config = dict(
    model='encoder-decoder audio transcriber',
    dataset='read English sentences (LibriTTS-R)',
    train_examples=15625,
    n_mels=40,
    hop_length=160,
    input='log_mel',
    spec_augment=False,
    win_length=512,
    tokenizer='word',
    vocab_size=8027,
    encoder_arch='ecapa_tdnn',
    encoder_norm='layernorm',
    encoder_activation='relu',
    encoder_depths=[16],
    encoder_kernel_size=5,
    encoder_stem='single',
    encoder_widths=[128],
    fusion='cross_attention',
    decoder_width=192,
    decoder_layers=6,
    decoder_norm='layernorm',
    decoder_norm_position='pre',
    decoder_activation='relu',
    decoder_mlp_ratio=4,
    decoder_head_dim=32,
    decoder_fused_qkv=True,
    decoder_bias='none',
    decoder_qk_norm=False,
    decoder_parallel_block=False,
    decoder_inner_norm=False,
    decoder_positions='sincos',
    decoder_cross_attention_every=1,
    decoder_tie_embeddings=False,
    init='torch_default',
    residual_init='scaled_by_depth',
    optimizer='adamw',
    lr=0.0023,
    beta1=0.9,
    beta2=0.999,
    eps=1e-10,
    steps=6800,
    batch_size=64,
    epochs=27.9,
    lr_schedule='cosine',
    final_lr_fraction=0.1,
    warmup_steps=200,
    weight_decay=0.4,
)
Rows from block 10 of the audio encoder, named by matrix and row number. Each number is 500 + 50 x the weight over its row's rms, rounded and kept within 0 to 999. All counts start at 0. Numbers have three digits each. After the name is the row's rms in percent of the matrix's.
# mid10: scale 2 width-5 conv, dilation 3 (encoder.blocks.10.mid.1.0.weight, 32x32x5), inputs 0-15, a 5 kernel for each
mid10.0 077:461461491474488448458500491473430412400435456432381400453428428429468473451429407433443442470496509493494499501549504500464464466484470442459499474454548505528534542403398430436426551530507503532485506500520509448418452449453443444481474481
mid10.1 061:447465479470479454470465475475544477476471511462481478369437427447439448454495487490496499473464473480485435426446463467449469478457461411418406444461470466473455461466471478479463454473460449471508514501513507472487491474479409432447448433
mid10.2 146:437442441436437439440461457449457469447481488459459452455453433437452445438454450462462465451453473467456420439460445438465470461465457418428444431426515511523524520434435448454445419432451446448482478495502487429434444441439440440452447449
mid10.3 122:450451462460463448453473464461453447429462474448436436456445442439459458446440436442442450463472496481481440462493461454467466470482468419442468445438533505529529526440437456450444464475467469482489483475495482422424437435435442436463457457
mid10.4 050:530518537537539495518516510520547542566588617588590596599604559541582590578513501506505520507497524514528551500592515540512502525525540502495553508549490499501500496531520570573571508535472479512594567523556572519535546542555550528572575560
mid10.5 130:452452462466465454455469463466448459430475470447435433440439438433455449446446442445452456469467483478470426456480456455473465472474468428442458440434520504522525520437431448442446438449465456473479483469481471426421436433442437436455445442
mid10.6 139:432442440441445450454458454449457494436489482454453444457446442444449443438458463466454461466465467456460422448457441437459466456460460424436444429436516508519517514449442457442446421451445438444487475469475489431433436429428441440452440435
mid10.7 119:458460469471462451464477464452452444435466463457432436461443434434462449441445439441442442474472491484475443472495475466463459475476471432444474445440521506516517523432431443440444476479480472483485476462486479424424438434438434434455458447
mid10.8 097:540533523524524530532527522532593592598576578562559545540539605596553556571527523523532531527527524527532588602559546564559553553536542582580558555561506499495510512581568544542542574554559567557520511545520514557548547546534613590570566567
mid10.9 072:490486467471462477463440457434439432400445464519545554484577555531523510499481474468459459509472469481455473439443454448507502516519515512457453470433501498486508518522509508514513452418413432432553548523524527475465447454451483491465474463
mid10.10 172:555561563563563554558556560552468468451475480577554566575587528523536540532538535531534538554553550560552580574588585579489493491491493556564561569548534518519515515463459479483474588593569571590528538516532521565565562558565552548558559559
mid10.11 067:488494476488482480481457468459445539563408410514551561488551506496469470467492500481473473481462466477476422456477479468501474468465467468453423458450456499466474450531518482489490415407473448422551467485455554449467450442455464484444455456
mid10.12 066:550543542539523533534520530500396416359449441574571571590600519524540525511524524501494486527528533541519595567574594594462469481470465541521531532494517501502507538467474480454424620609550556603566569536563504555576559531522567564572559543
mid10.13 063:481482476478475492496485470490513533538437544439433429433433428445432406426501473487490485484485470474472531624574584571458442436437441479493474454489479461465470447485483443438459561625633618621439425437447441498490495480480450436427427435
mid10.14 107:449451465466447431426439440436550569511571548474468432455444460467482471468452463466464449434431446437433387402400415375483492513502495428437441449425545578571591544481469487488493439454449452445500479452480480441446458472461475486485483485
mid10.15 107:448447465470466440454488467464454437421461465441419433462435432437462464447441424442449445468481497485479461465510471479475463479480468424452480451436537512523527533425428447443447488487491474496490497481512485427420442444444438437468468458
mid10.16 083:482493493486485478483474482469407410348357400555521497543526427433424425415485476479486475469475471467459567576577576559451452449454443455465458455463456465462467463408414400389395567556560550564519525512518491491484490482473427433430416419
mid10.17 121:559563553553551553555540551538447455432467471601599579597612523524536520522539534516517521555558540550549588584573583588489489479483474566557543548539524510521515522452440468475468588584582566586524539511543517573577552555562545543552548539
mid10.18 087:464463451456454462453422450439432434405462460467498516468499506496476484479428435446434435480464439464454457455429458441495507510499504468459417449438492512497514524452460481492490463429421437438521528548546530441446433429436454462451454449
mid10.19 090:490475457453442479474455418422445441400456462541513486604503502501493457453473423430448450485490481445440466453435436419495494500500495463465453409411491488477484512460462477482480477467423440441542546529568533459444426418418479470444438431
mid10.20 098:453441463460460448453480457464429437421457459450423420447445422429456452438444441442451450470474500484481466473520482483458460466468468429450473446437527517514524530425422442435430518499498515520477490456480475435422451439438445447472464464
mid10.21 099:574569559553556547558530556531445436416455468583561570554591527524541532518548524523520519561561537553543586574562577580483487496500495555562531552529553505527518526455440467481468611597536551584543552529565529587584567560562566554561557550
mid10.22 079:457441476467479449455490481472439439385452462445393419467417444449476471454434420450457452484476517493480525504562520521452463454472452438443505449445551504541527545412399446439432532543517510525483472505497532446428456469473454441495488484
mid10.23 091:552535538543552546529539553538454416418455479566572539555553550530550558552541544533556544553542554563553587550578564565484497500498499549537539547540575500535556546462455477485481589573551553572537545541557532529534532539545535541551547554
mid10.24 058:466455452453458481466436486462426451363437412484521490404492530535486515506462479471466474507479470516485485497494519483487482474463476517475413505486461493515532563495503468494487432422471491470472398479379440483476469465482490494458480480
mid10.25 105:518522521518529520517521518526565569613597578563575576587573585594593589600513513521520514527519532526524563549552537557532537538535540548545553534549500498503508501564570563563570558580521544551527532544571569538535536537537595583595590594
mid10.26 124:544543548544552536538550542540526513576527532563548549560548569568567571567535523526532532530531539526533575558573575589548540543542537563572587566573513495503493498554550559548550606592545569588549546542577512554543551553547566563568563574
mid10.27 091:435422451442446456446470466443449463402454449439408419473426450442459452452456446455456453466469486474473492485528501503457452457463453433440484448433534508527538550430421435441437525527492485490485489484482475447438452448447468446468471460
mid10.28 122:548543538546545537541536530535558544565540515565558542554557577584569573578519513516516518544551539540544563584557562577562556547552549564577571565576510509520517520573579554558555552559541558563539516527528527551545550548554584583569567576
mid10.29 092:533530538545541532534542544544535508576509506548556566572568563575571591583524521521532529528530539538531571567582581566522530538537542559566570573576514513513511524557566577579589542538546560539531559562566509553544564554565562567567573582
mid10.30 089:519516518523530521523525528530574550578564560559569559570553597597583586591524523523531531524525515529527612594590600596521515519517520554557551553556493505494499498573574555568560586559607598584512515531505496544554548548550593594572581587
mid10.31 034:510495540516521524515515514518497700494460402552577566590601493498506491511512499488489508484520499504495557577618596593474498478457469513526542508498435420417421420537544530505511441455591533511446410528571585519487546545537511524515512510