A small encoder-decoder audio transcriber, trained from scratch: 7.37M parameters, log mel input.
Rows from block 13 of the audio encoder, named by matrix and row number. Each number is 500 + 25 x the weight over its row's rms, rounded and kept within 0 to 999. All counts start at 0. Numbers have three digits each. After the name is the row's rms in percent of the matrix's.
# c30: last pointwise conv (encoder.blocks.13.c3.0.weight, 128x128x1), inputs 0-63
c30.0 076:505502448499536495509545497431502490510505501499468486524535487440498500474496499502504501514487497512513528490435538476501499517498492502505524496456491487498501482497499521499505501464499506
c30.1 078:494496438497546468501573492450492481506501465487469460503513492444492490478497508505498502513483492514514535470430541471486498490489478504505520494455498480477489471485497525494491501465492488
c30.2 069:499489459493527484497566496410499479513499488497470481509504493435491497488499505499496496541482497512516521499431535472490504515481493507495527489465503490494502480496504510492495501467491476
c30.3 077:495488448519526490497543495423491500508495472503481496530531500427501501474494500502493501534482499508503523490437527480492494482480495503501527497453500492501495490505505518496496502468477473
c30.4 082:479496456513528467512571502430502494513504475490458498520530493462497495481501501528501500519489488508509510473451529480496500486511487499501514485458483481481489470478510521498492500462507483
c30.5 079:504493444512536478501566501433503501516499491500452494510531493461495503487499499514504501526492493513519513481442539479497493500494495499500512496470492482488491471493507518490499493469498478
c30.6 086:503505439501541478513569500427501481511509474487459477513503486473501502488501505532506499509498493517540525466450541474496502505521483505506496493455491491492489480463515518490486506473492490
c30.7 143:542518553538510534502503507544510512537496512498537467515557495417507512515507518512505511503514524541476495487490453547531500482484497521514529520485513516518532512522496510514519506521482498
c30.8 082:490493454498521467504598495435493495509497504494461472509510486452500495489490496506496491514490486513513520485457527468481494509483499504494509481488488484478485467492494510490492495469497503
c30.9 076:484487453503524458509582499445491486506497483492451479524508496440502499466493498492496491498482490515520515479438523457481502507490489505490526490463490475479496460487507512481497502454499497
c30.10 076:489498446510552470496565500444494486512502467491456503518550497459494495483494499531491491516483485515498502493452522461485506516485472495495498489464488482479476468498502511489501496466490486
c30.11 083:499492455510529471509573496444490488510505469494460481522525494458501495486498506512497497547495486512507519484457549475487498500502488500504512484462483479488499471482506513498501499468489480
c30.12 066:495504456512527451506591497424501470517511480496442477508505476465495496484496509508495499494494477522487518489455560469502495501512497497497525484479491481487493462491497531487495494454485483
c30.13 070:497488444506522472502580493441496479496502481492448455516502471435503494485496507490490495515480485515505521489468518474482497496482496515500515488465488488483491469493508517488491494451486495
c30.14 075:497495459501538469503564505426503489517501490498464478527533494446498495478498507509494505528489486511498517495444526479500501503496495504498519488469491495492499466502494519502493500474481493
c30.15 081:494501468506546480502571503427497508516503475491481497523521489469501506480502512538504499519497492525520521484434514475504503496512497498494516492463490492493493480482509514492491500468494504
c30.16 075:500495445513534486504570494441497476509496490495475503522526498455497501477493501502500501501490494509512519475434545467494496492493493508497526490446498481490491482502496529487503502451484482
c30.17 085:494497441487551470502563499429493476512501469483464506523534486472492499498490502501505503529491492509520527467446533464491500482507482499498516493461483477487481468463513510490501501471496479
c30.18 085:502505439498534475504563502456499488513500462490472473506517489477493504482500504536502502510505486512516535483431567481503502504507488505500504497454487488493494489493502522490493503468491485
c30.19 082:495496451507516466501575495452496479507502474493453483502537492463499494481501508504495496529494484517505513479448528477495498490496491498504528481475482480476496462498506511496493501455498485
c30.20 284:517537547507512482533510516519530513553518520515548499519529500473516532529530542495523516526532527543488507530506492532532507502495500537520547513492525516512526506536499499519529513511492501
c30.21 160:514493540488498510487457476526494520505487553496541474479520509372480497491499499475488485548500507501471497464533504504520497496486505512499469509475514483492508482555499493490505514524480528
c30.22 083:490498465502536473510566499442504476514507489490446492511543494468495501484494501528501501546490487522502513485453537473501492506509482501495514490470490490486486478482506503488490504459509485
c30.23 094:493486496575469585481566489522493526491489466497508466468508475421495493468495489483476494492482487471488438505478537484494522495502516467490486484468485481475497464456493513491486491487500458
c30.24 078:501495462510538470504580497441499473510502502497471490523519484454492497493494500500504492526495482519524523484446536462505496524495497505503508494488490488485494482484514503495494498460491485
c30.25 070:496486461520510472502589490436490488507499490495468462504504491415492490470484503496489496502483484518483512467462532462482502501491511497498491482490485485476485466507510513492495486454487490
c30.26 210:519532566516499464515514519545527515551517520519553494524507503455510523527525534511525515529525520563482494496530494530563509529494520560517500507484514503509538495526496502504513524530486503
c30.27 073:501500454519526479511559494446499485510505504493460476514540489444505493482503504479496495506500499522501526506492556483496501532503503510500541497477498495489503480504503514490502497474468486
c30.28 081:508504446516528478507557499442495484511508457489467487518509497469500499489501510541505493521502489520519522475444554470500493495497496505495506497479489493498487491489499530489489499468495482
c30.29 070:490503442521513473504567495477490494502491507493464485511551499435504494478494506496495500528491484527505521500452545491501502516489498506505543480475494488489498469503504542499497500478472494
c30.30 062:501496476502538462502557501426498481500489493495479497522509513441507482522494498500496499505484482531495483506493535453471505546467489501493486487482487480486488480508524490489492499449479492
c30.31 085:496509445505533470507570503436496487515507461488454493525518491486496505489505504547500503518497492516507520476454533469497500511516489507499518488462485492491487484475511515488486498471501489
c30.32 085:489499451498539468509563501441500471510505490491444505509527502470497496473491502517501502534488486511496509480425526470490498499490477500494506491465486477482498467499501498485492496462496484
c30.33 081:517499457510529487509565499452493482510499481491445496531526494448494498474492501508493496529489484516507514496470516475488503534489499501501534488475491484481490482506509519492501498459490489
c30.34 132:519514566517510540508506501580503520534490527502569523519571478479522505512505522507496502508500513527467515523473488499506501458509503486504525493508521508510491501523505505524515508496487526
c30.35 072:527490475456444481505530488449492499498482521492473454563503502450496483502480498490491497501469479521481485484489538467480499566500511515492500481503494483477488474504514497494520491463490523
c30.36 068:473497443513528455501576499445490477511504466484459495529525503448503501484492510521499493520491491517554513491426543459494502528491499505503518493445493493479494471499518528495486504452493476
c30.37 078:480486458516530479501563500454493471506496508493456492504512497446500489471488502486501497537481488514502513497456530460483500523480489500494515492468489479481490475506511499489500500453499475
c30.38 086:499501447505538479504573499440497476509504480489462490515515506467496504484500508526503498525497489514517517476455533467493502499510487497497517495470488483492486471479513515489492499459491490
c30.39 088:497501432502531469505570494438502485510506486486462481504527484463498499482500499526501500513494486514507526483446548472501498502498495496501528485469486482486491477497502543487495501463493474
c30.40 065:495497469520530465506571501418497484503499477501459484526537518435495502484496509505498507527480482514494509482461503477482500512491496500501491493464500491481493461493502488493492489459497488
c30.41 137:474477504518489450465508487498476398478478459502493538480522492462503476496471477521480478483481492498451459478469499504494505507503462486481501481473474481482500490471498504484470519447486479
c30.42 068:469487451516531479506561499441496480504500482495474476512531474438495500476499503497498502504481497514510512488448505463494497523485501503492508488446499492493491482503501506498498494446503485
c30.43 097:517477533527523498499443470543492507496469464493474475494471495494495479481474489512466477486449482470531508487492513463476507549436466491490497493449493491485456473446501511495501460485486479
c30.44 074:491500484513521491503564503429498494508500479501455480517529506447504499472490497502499498541481498509530515490428532470493506514481488505493520491451501494495491482496498506495495499465492485
c30.45 070:482489457501534461499562491445492487507493493487459494524522480438498487478488508501501497526482488511482516476442525456482501527495487506493520487463486474473488466498505521482498498456492491
c30.46 092:501517455492536452510575500439501471516509474465475499488493483494497501499504506530515498497512495509520517471454553497519484502540492495512492488485481483489479471457506512494488493476507473
c30.47 083:492497448504531470503563493496497516508497459486481480524548491454495500489494500522496500518508490525523526470455576471505494526502490512498539495474497494493489477484510552487506495471498481
c30.48 071:487488470519515484494560496435490464509499499494466474516518503420503497461492506488502501508476497513526525504453532473490493509474496498498520492457495492486500481497504499490494499465495500
c30.49 070:487503446501549466507588504420502473520506466487448486505498485481494507488505506536512498513493492523527524480445544471505498507512490505494520489465492496491483474482500523499496506462499503
c30.50 077:487492462524523482506573496449490485502494505493485469521523483416502487469491495471492503525488485514497522498439543463491501516478489506492511487457496479489490476506500481488495492460503499
c30.51 086:498497459511539469513563496447497497514511479492460497526527496474494504483496503524507497511496490519508520469447535467495498503510491504500521489471486487486487475480513513491495492465487481
c30.52 144:508516539493498484502508504521510533531501514526549508522573497475513513514513516475505505532514515565482498484506478519542507503482479540514515495479516495492523480552500503512538509511487513
c30.53 170:503499511475509478485475506476499517463511537514519528505520497555517503501505475493513502487549511453499536555458510498443494463503501453511549513531543536526460543494501491550523468486505511
c30.54 069:497500438514537474506579499423492488518505482492476478528531513428505491469491504498495496487484487512504516482443543477500497493486499496501531485461496487483503466503507545487506501468494512
c30.55 101:500515456487522457505568499443500480514511468475485503492493477502489506501508509533515507510514491512523514461449545488518488498533489506506484498483493485488475480449499506497480495472513477
c30.56 078:509506446505535476509569497435496507519505459488469501523529493477495500486506507533507499525497486520508523477456544477495494518521499506505517494479487487495494478479497523490491502466501482
c30.57 071:501494445503536460504548489449500470510504467485480475512505496443489502474496502506495494513495488532515540475452573464491496498506481500492531492444489484487490470474516530496492489464497482
c30.58 077:510504457499539472509569498430498481513499462495466485525523491457492494474492507522495501523491491510502517484440549469497499501498489503500507489465486489481498474498499513492493492456492486
c30.59 098:499511452490532457505573505445506483513512476470474499486482473501496510497510512535519500499516497509524516464462549496521491503537492509508490494488487493489473477448498507497480493475516478
c30.60 088:503504458503542475505564495437501480515508463486461506514520499479495503482500506537503498521500494514515524479451541470495501499513482506497507498469491485495492482493496513492487495470498482
c30.61 083:488497465500534469505569502443501509501502464494454489522515493459500505488494499511503497519486485512532523482452529477495497498504494506498501494460494485481496475490514515492495499458499479
c30.62 080:490497456502514463498571504429490500507501503493471479525536480441502496481490504494490499522485482511502509485427512482493497522483498489503513479464483482480493459500493512491498496468496479
c30.63 087:500499441476525465507568504434499481507498458495438491520530504464494494484499508526503497533492483511507510484460531473491494497510497500502505488465490488488490471465512508494499499467494482
c30.64 091:499499445495534479509558503445496484507501463490471490522527489470495504487495504524504502519494489512504516462433541470494500490509493505504508495464488484496496476474508527488494504466490484
c30.65 059:494503458526537487506579505432506501507501493496461474504527476429497492484496496499506496494489495518497524490429505477490496521479490510502515485455493488484493479509503511504494502461492487
c30.66 077:494494440509530463506559499439495484516500495497468486527540488455498498468488502503499496518495486510526508493441522481489501496490492500493511486474491488477500458501495510491491499469485478
c30.67 073:498489461511531483497569499425492489505501482496483474516528489429494497476487509503496501526484493513497521482447529462486493515482497497491515495463494481494489482484495499490497493465490504
c30.68 083:491494462503525487508552494435498501505505489493452487524528502450502493476493500513503494522481494515530521486444524463488504506494494502497515495450491485492489479499507517492501500463492482
c30.69 079:502491473522508473502567499441494529504498496500491485539535495427501490488490499481492489547470489513489514497447512479488504522485500502503529488470495488481500477502493501488498497465486501
c30.70 087:486496452502526480501562495434493492506506464485466493521531499457496495484493506517499495513485485510513519466453529471484495484503482498500516495453487483489495471469504517489497503463492488
c30.71 082:503503455495550493504555502438497500514497463498467493521531500458498503483496505528507497535501493516505528494437548475505506498506498500503525495458495499499495488502495524497502504468495483
c30.72 097:504509455494534462503564494441504472515513472466481492492513483490492503504505504526506498506506493506522516462455512494516485500534488501508491496483489485490480474451498513495482496470513473
c30.73 241:515534542506508481528508512518526506551515520512549500518532503476514527521523542487519514521524523550483514532501489516527507496492498539516561509490523510506527500536499491518534510503491497
c30.74 090:500504454502540462504576499445504496514508472477451502519526499487493499487498504532504496520501487506513509470441534475501487500517481501496513491472483478489477472465502522487491494467499486
c30.75 070:478487454512529465503573494454487496505497480492477478515545471430493499473486499495500495511479493510487514486437535475489500492473491491504499489449483482479494460488499507500496501462490475
c30.76 076:487490453512522482497564497422499489507504483491460489524529485436503500478498505503501503529482495520499513487446526477489501513492496501492520488462492489490499478499505503489491496463504492
c30.77 064:505507445513535481512573506421501520513506471501444504514545492447497503477490509519504496516497493526513516492443546478503491508510487510502522496457491487488491484505504530498496496470478482
c30.78 083:494511464485553476511565503424498476511503453490485468498460495466498505497500501520500500498491495517515554465461515479506496511516492495506499501461504490497479488452492495501485500465505482
c30.79 068:485503448508545489509568500416490473515495492491450480520525502447502499469500506510502502505490492513518524488445546469496505501498490506503526498452500493492501480498506523495498498448479482
c30.80 071:462491512496438495485542497455480496490486472501474483534522508412509483475488488456481494499469476493508471515483520472471495528495502472499455483476475485478496471477496502490514504463491536
c30.81 088:499499451505532477509558501427500477513502460495458484509516483465494494489501499513501501518495489510516515484454541477495498501502494493497515495459492491491491481483497514490484498461494483
c30.82 091:494498442511528473510577494445495479509504474484462500520517488466501497481499502508502501509496488509515519472453523472498498492507495496499525487461495487481488468480506520488495497459492495
c30.83 074:495500438508539467505572498429499489519505465495449504518533493465496499473491507515500503512494493512515517484437537476491496504494497509501519486462489491492497464491505523495499492465487485
c30.84 072:482505436501539466507575503447489473514498459479448498512522474485492503482491499520502502530498488518524520485452538468495506506501478500502496495460487488487481467497492506485491496466490477
c30.85 075:484493453522505483493556504428500485506492487489464485530523488427504492471486492498497493508475495508490507490443521463479499510466492495500536492456493494486498486495495501494492503453483478
c30.86 083:496503451505544472507568505439498484517510464494470498525519497479503503480501507536505500525500489523516523485445541480510495501516495503497512494479499481494493482492504522491495505462489480
c30.87 075:498493445512529478500571496432489462514496495495474495529516489442498489469496504488501496521487483511502515496440522460496497506476497498492522484460496490492489468506492505495496497458487504
c30.88 075:488494447508539481504572496450495487508501471492482499524504500457496503474490507534501495499492486517503516475444540455493501498490478497503517490454491481489484481473505528486489499456497479
c30.89 078:506499470512525492509564500495502507511504464496498479520543482457494501496493502521496501523506494530514536487457582480500497522510494514502525493473490489495497489505508556497508502467488494
c30.90 075:503499462516531472507564505437493491518505470501459491526527494441498495470496507508497498527494494519508521500445532486502504495495501503505527489464488491492494471504500504500495493474480485
c30.91 125:498489516520498427482528501464486487489491476470506422463463439481487486465486488487485490480488490480449519486441466484470502435449506466483500476506491484482488483503501504486457500464485478
c30.92 066:483490448502523467505575500465497479500502500496478448520518499413492488473492494490493504512475485510515518489472525482483496506476486492497548481461491484482499470496514517498501498462480476
c30.93 080:492485467530535480496559494464492475500498504489472483487511517442495488470483493512493493501473490513501509488469519456488492517471481484494499487475485480484485468505492497486496500461507488
c30.94 266:517536545503514484530514507519531504553518521510551492519529495469513529526529543491518514522526524552488513528507490513527506501498497545513555508490524510511514505532497495515529510497486499
c30.95 134:508513490509496573514487504546514493513512500507494520489496509535500513514514512521510505516506518480528495488535509523518491520534519508510482529528507524531516538496511518510495518527518510
c30.96 078:503497451511521467503577494444491496511500482498461500539523492448498493480498507505503492525487487514525522491455538476489499515499491508499528493458496489485497468483510519496492492456492480
c30.97 076:491493455516525474498555501432493499515501477495452492526536499442496500474498501486502492521493497509495520503447524491493496507484499506493532485462490496487498469502493502503496496486480478
c30.98 158:488491483476491493479478504483499523439506519512492527512527495570512502488499460511513517469561512458499489537461480505446511451527498435517535521530536538535492542482489473530522511482499481
c30.99 066:479494464499517451505566500453489497501493492505448483525513484427500500458489500473500492530486490524474504502472528482488494525483511508492508484474495493476500467509500501494487503477502473
c30.100 073:503501451520534461503589497442492489509505498486471503517535494458496498486500499513503492518486485521499511483444550466504504500512500512498521491477489482477491461495502525489500497451502475
c30.101 069:495485477512530446492567495456485496503496493497502473480533497425504495474496498498496492502483487526507503486475538459485484532483491493486502488486479473476500462505498514491508491470487490
c30.102 067:486504441505534479506559496418495490511505478491464484518541493431501495476491509496497493520495493517533525501434548481494499513492489500502530494457498485494492483495506510491505493468479504
c30.103 081:478494441502531465497570499460490497503500473485452495522526501453498495478488502503498492512488486513491518486450515466500498519498485496499510486450479478488490469476505512483496500445487481
c30.104 279:513534541509508481539513515518530503551520517513544497517525497471519531526530542492521517517530528553485516526506487524530517502493496539519554513489525513511528506539498499521531510500488498
c30.105 086:471485475493508487497519490510488487492479474493496424509438492420488486514490498460484492514469493501508478486511502482501505503506516498495489491473485488485480496526500515479477491484495488
c30.106 083:492495459507535491496536504423503493511503461496459496516534493449494496476499502504499505520486498509516515492448542480490502502490494494501531492452494500489491488503510521498500498466484481
c30.107 078:490501465516527485510570497442499479511497483503474497513524496463496495481502503525506501526495493514532515475447549474501497527490492519504512496480500496492488484483489496489502504464498485
c30.108 084:491492440506520470505559497439499473513502480490455481496517467457499496477497505487495503503487492511525516486442526484488495503500491498496511490461489489485501465496505509491494496472491481
c30.109 065:482496471499523485497559495426495497509503496493455468509526494425500494473500495491505506525477498518500515488428509478495495517479494508500538498457501496497505479503496510493504504470489479
c30.110 217:509502508531498475484496509519495496523499476503511502508478523461516498498496507511499499528480492558491478463535496511572522528467525574478490462468474456448547452508503519458496520528508507
c30.111 085:501489493458488508488555491475488570494489519504550522510556482498496493466486488529481489510473476503539503476458521481497511539496499518488510497462478492489457479477499505486494482494477520
c30.112 077:497490460517527483504558496455494484507499474488483489511519496454501497473495495503497501542484492517516514491455530459494498511478488490497519492456488493493492482502493526489495503458496476
c30.113 080:496501447499545475502574504432503468509509476504453476500475461472496504514501506515498503495499490518524532479454540473495503504495492493502496494466499483495488481497494512496498502467499494
c30.114 080:511494452498533478507569502440498491509501473493464491517525495456497498480500506507496497526492491513513515482440538477494499490504498505500514494464487478491493468498509509496497497457491487
c30.115 077:503501472515528470510578492457495512514506504491457495530536495457496505485493500517497498529502491534501522489452548478506500522493481510492526490473490489487499473502512513493510502458478504
c30.116 069:501499458511512474508582495424485493505504507488483470533515486434491495491484507510492495503487478515490514497477514474488499524492514504492529486486496482491489476504497517499492491457485479
c30.117 083:503503450509537481502560495437500492513502474493444499499532496469503491476496506515504501526491485514504514484451535479489493503504488501497509495457496486491497473493505507492496504462495477
c30.118 087:501522451489531443501571501447500480512507469491472494492495491464494499505497510519510503491535481520514527475472565509527488518542497489521486496480479487486469476454501536483490476475506477
c30.119 069:500499454517521487502559500416489483512503490498468486514517501440494488472500505494496495526487499509507522493435518472488497511480492497497534490446496488496495486508499507495495494461497487
c30.120 068:489491437512545471513564492437497491504503486495462490496520489430504500496490497504501505518479494509513525478468508466489503522497491506498510494461504490492495477497507520495489493446504489
c30.121 141:493488494480534547468479493523488570485489531478488488511450487422510486450486472414487497536479494476460499532459470479482505466487502475483520489470489486476493483532495497484506479476465498
c30.122 086:502502445501539450503576498450497481516504469475482503517531471483496508486502500525501497514498494518528511463449532475504490498519479509501503491486484487480483468460508501484492490465490482
c30.123 075:483495446499531478510572497425501500518502483491479482523520490458499492480493500528505502521491486521499516487439529472493492516505494502492503494464499484485493480493504509498492504466494480
c30.124 083:498503466497532479514579497444499492509504463492467485516518492467500503503498503525509493522495489512517518484446507476502500509509491507493510495470488486486489480493507519501489498468509477
c30.125 073:493495469498513466502577493432493487503491500494464501524488530441502498469492493492499500514473488515524513509462513460476498522492501516487512491480501490480491473484500500496478506454500477
c30.126 072:479500433509527467500593493435499479503496489497462478510510496438502493494497501506502498512489494521507524485467520472492501497485491493501526485461498485491490463503511515498497505458496474
c30.127 077:492503453504535473503567502440499491511505492501475496532526499454493502479497513509508498523495488519521527491437536489505493488505492512499528488472496492490499469499510520503494502471493485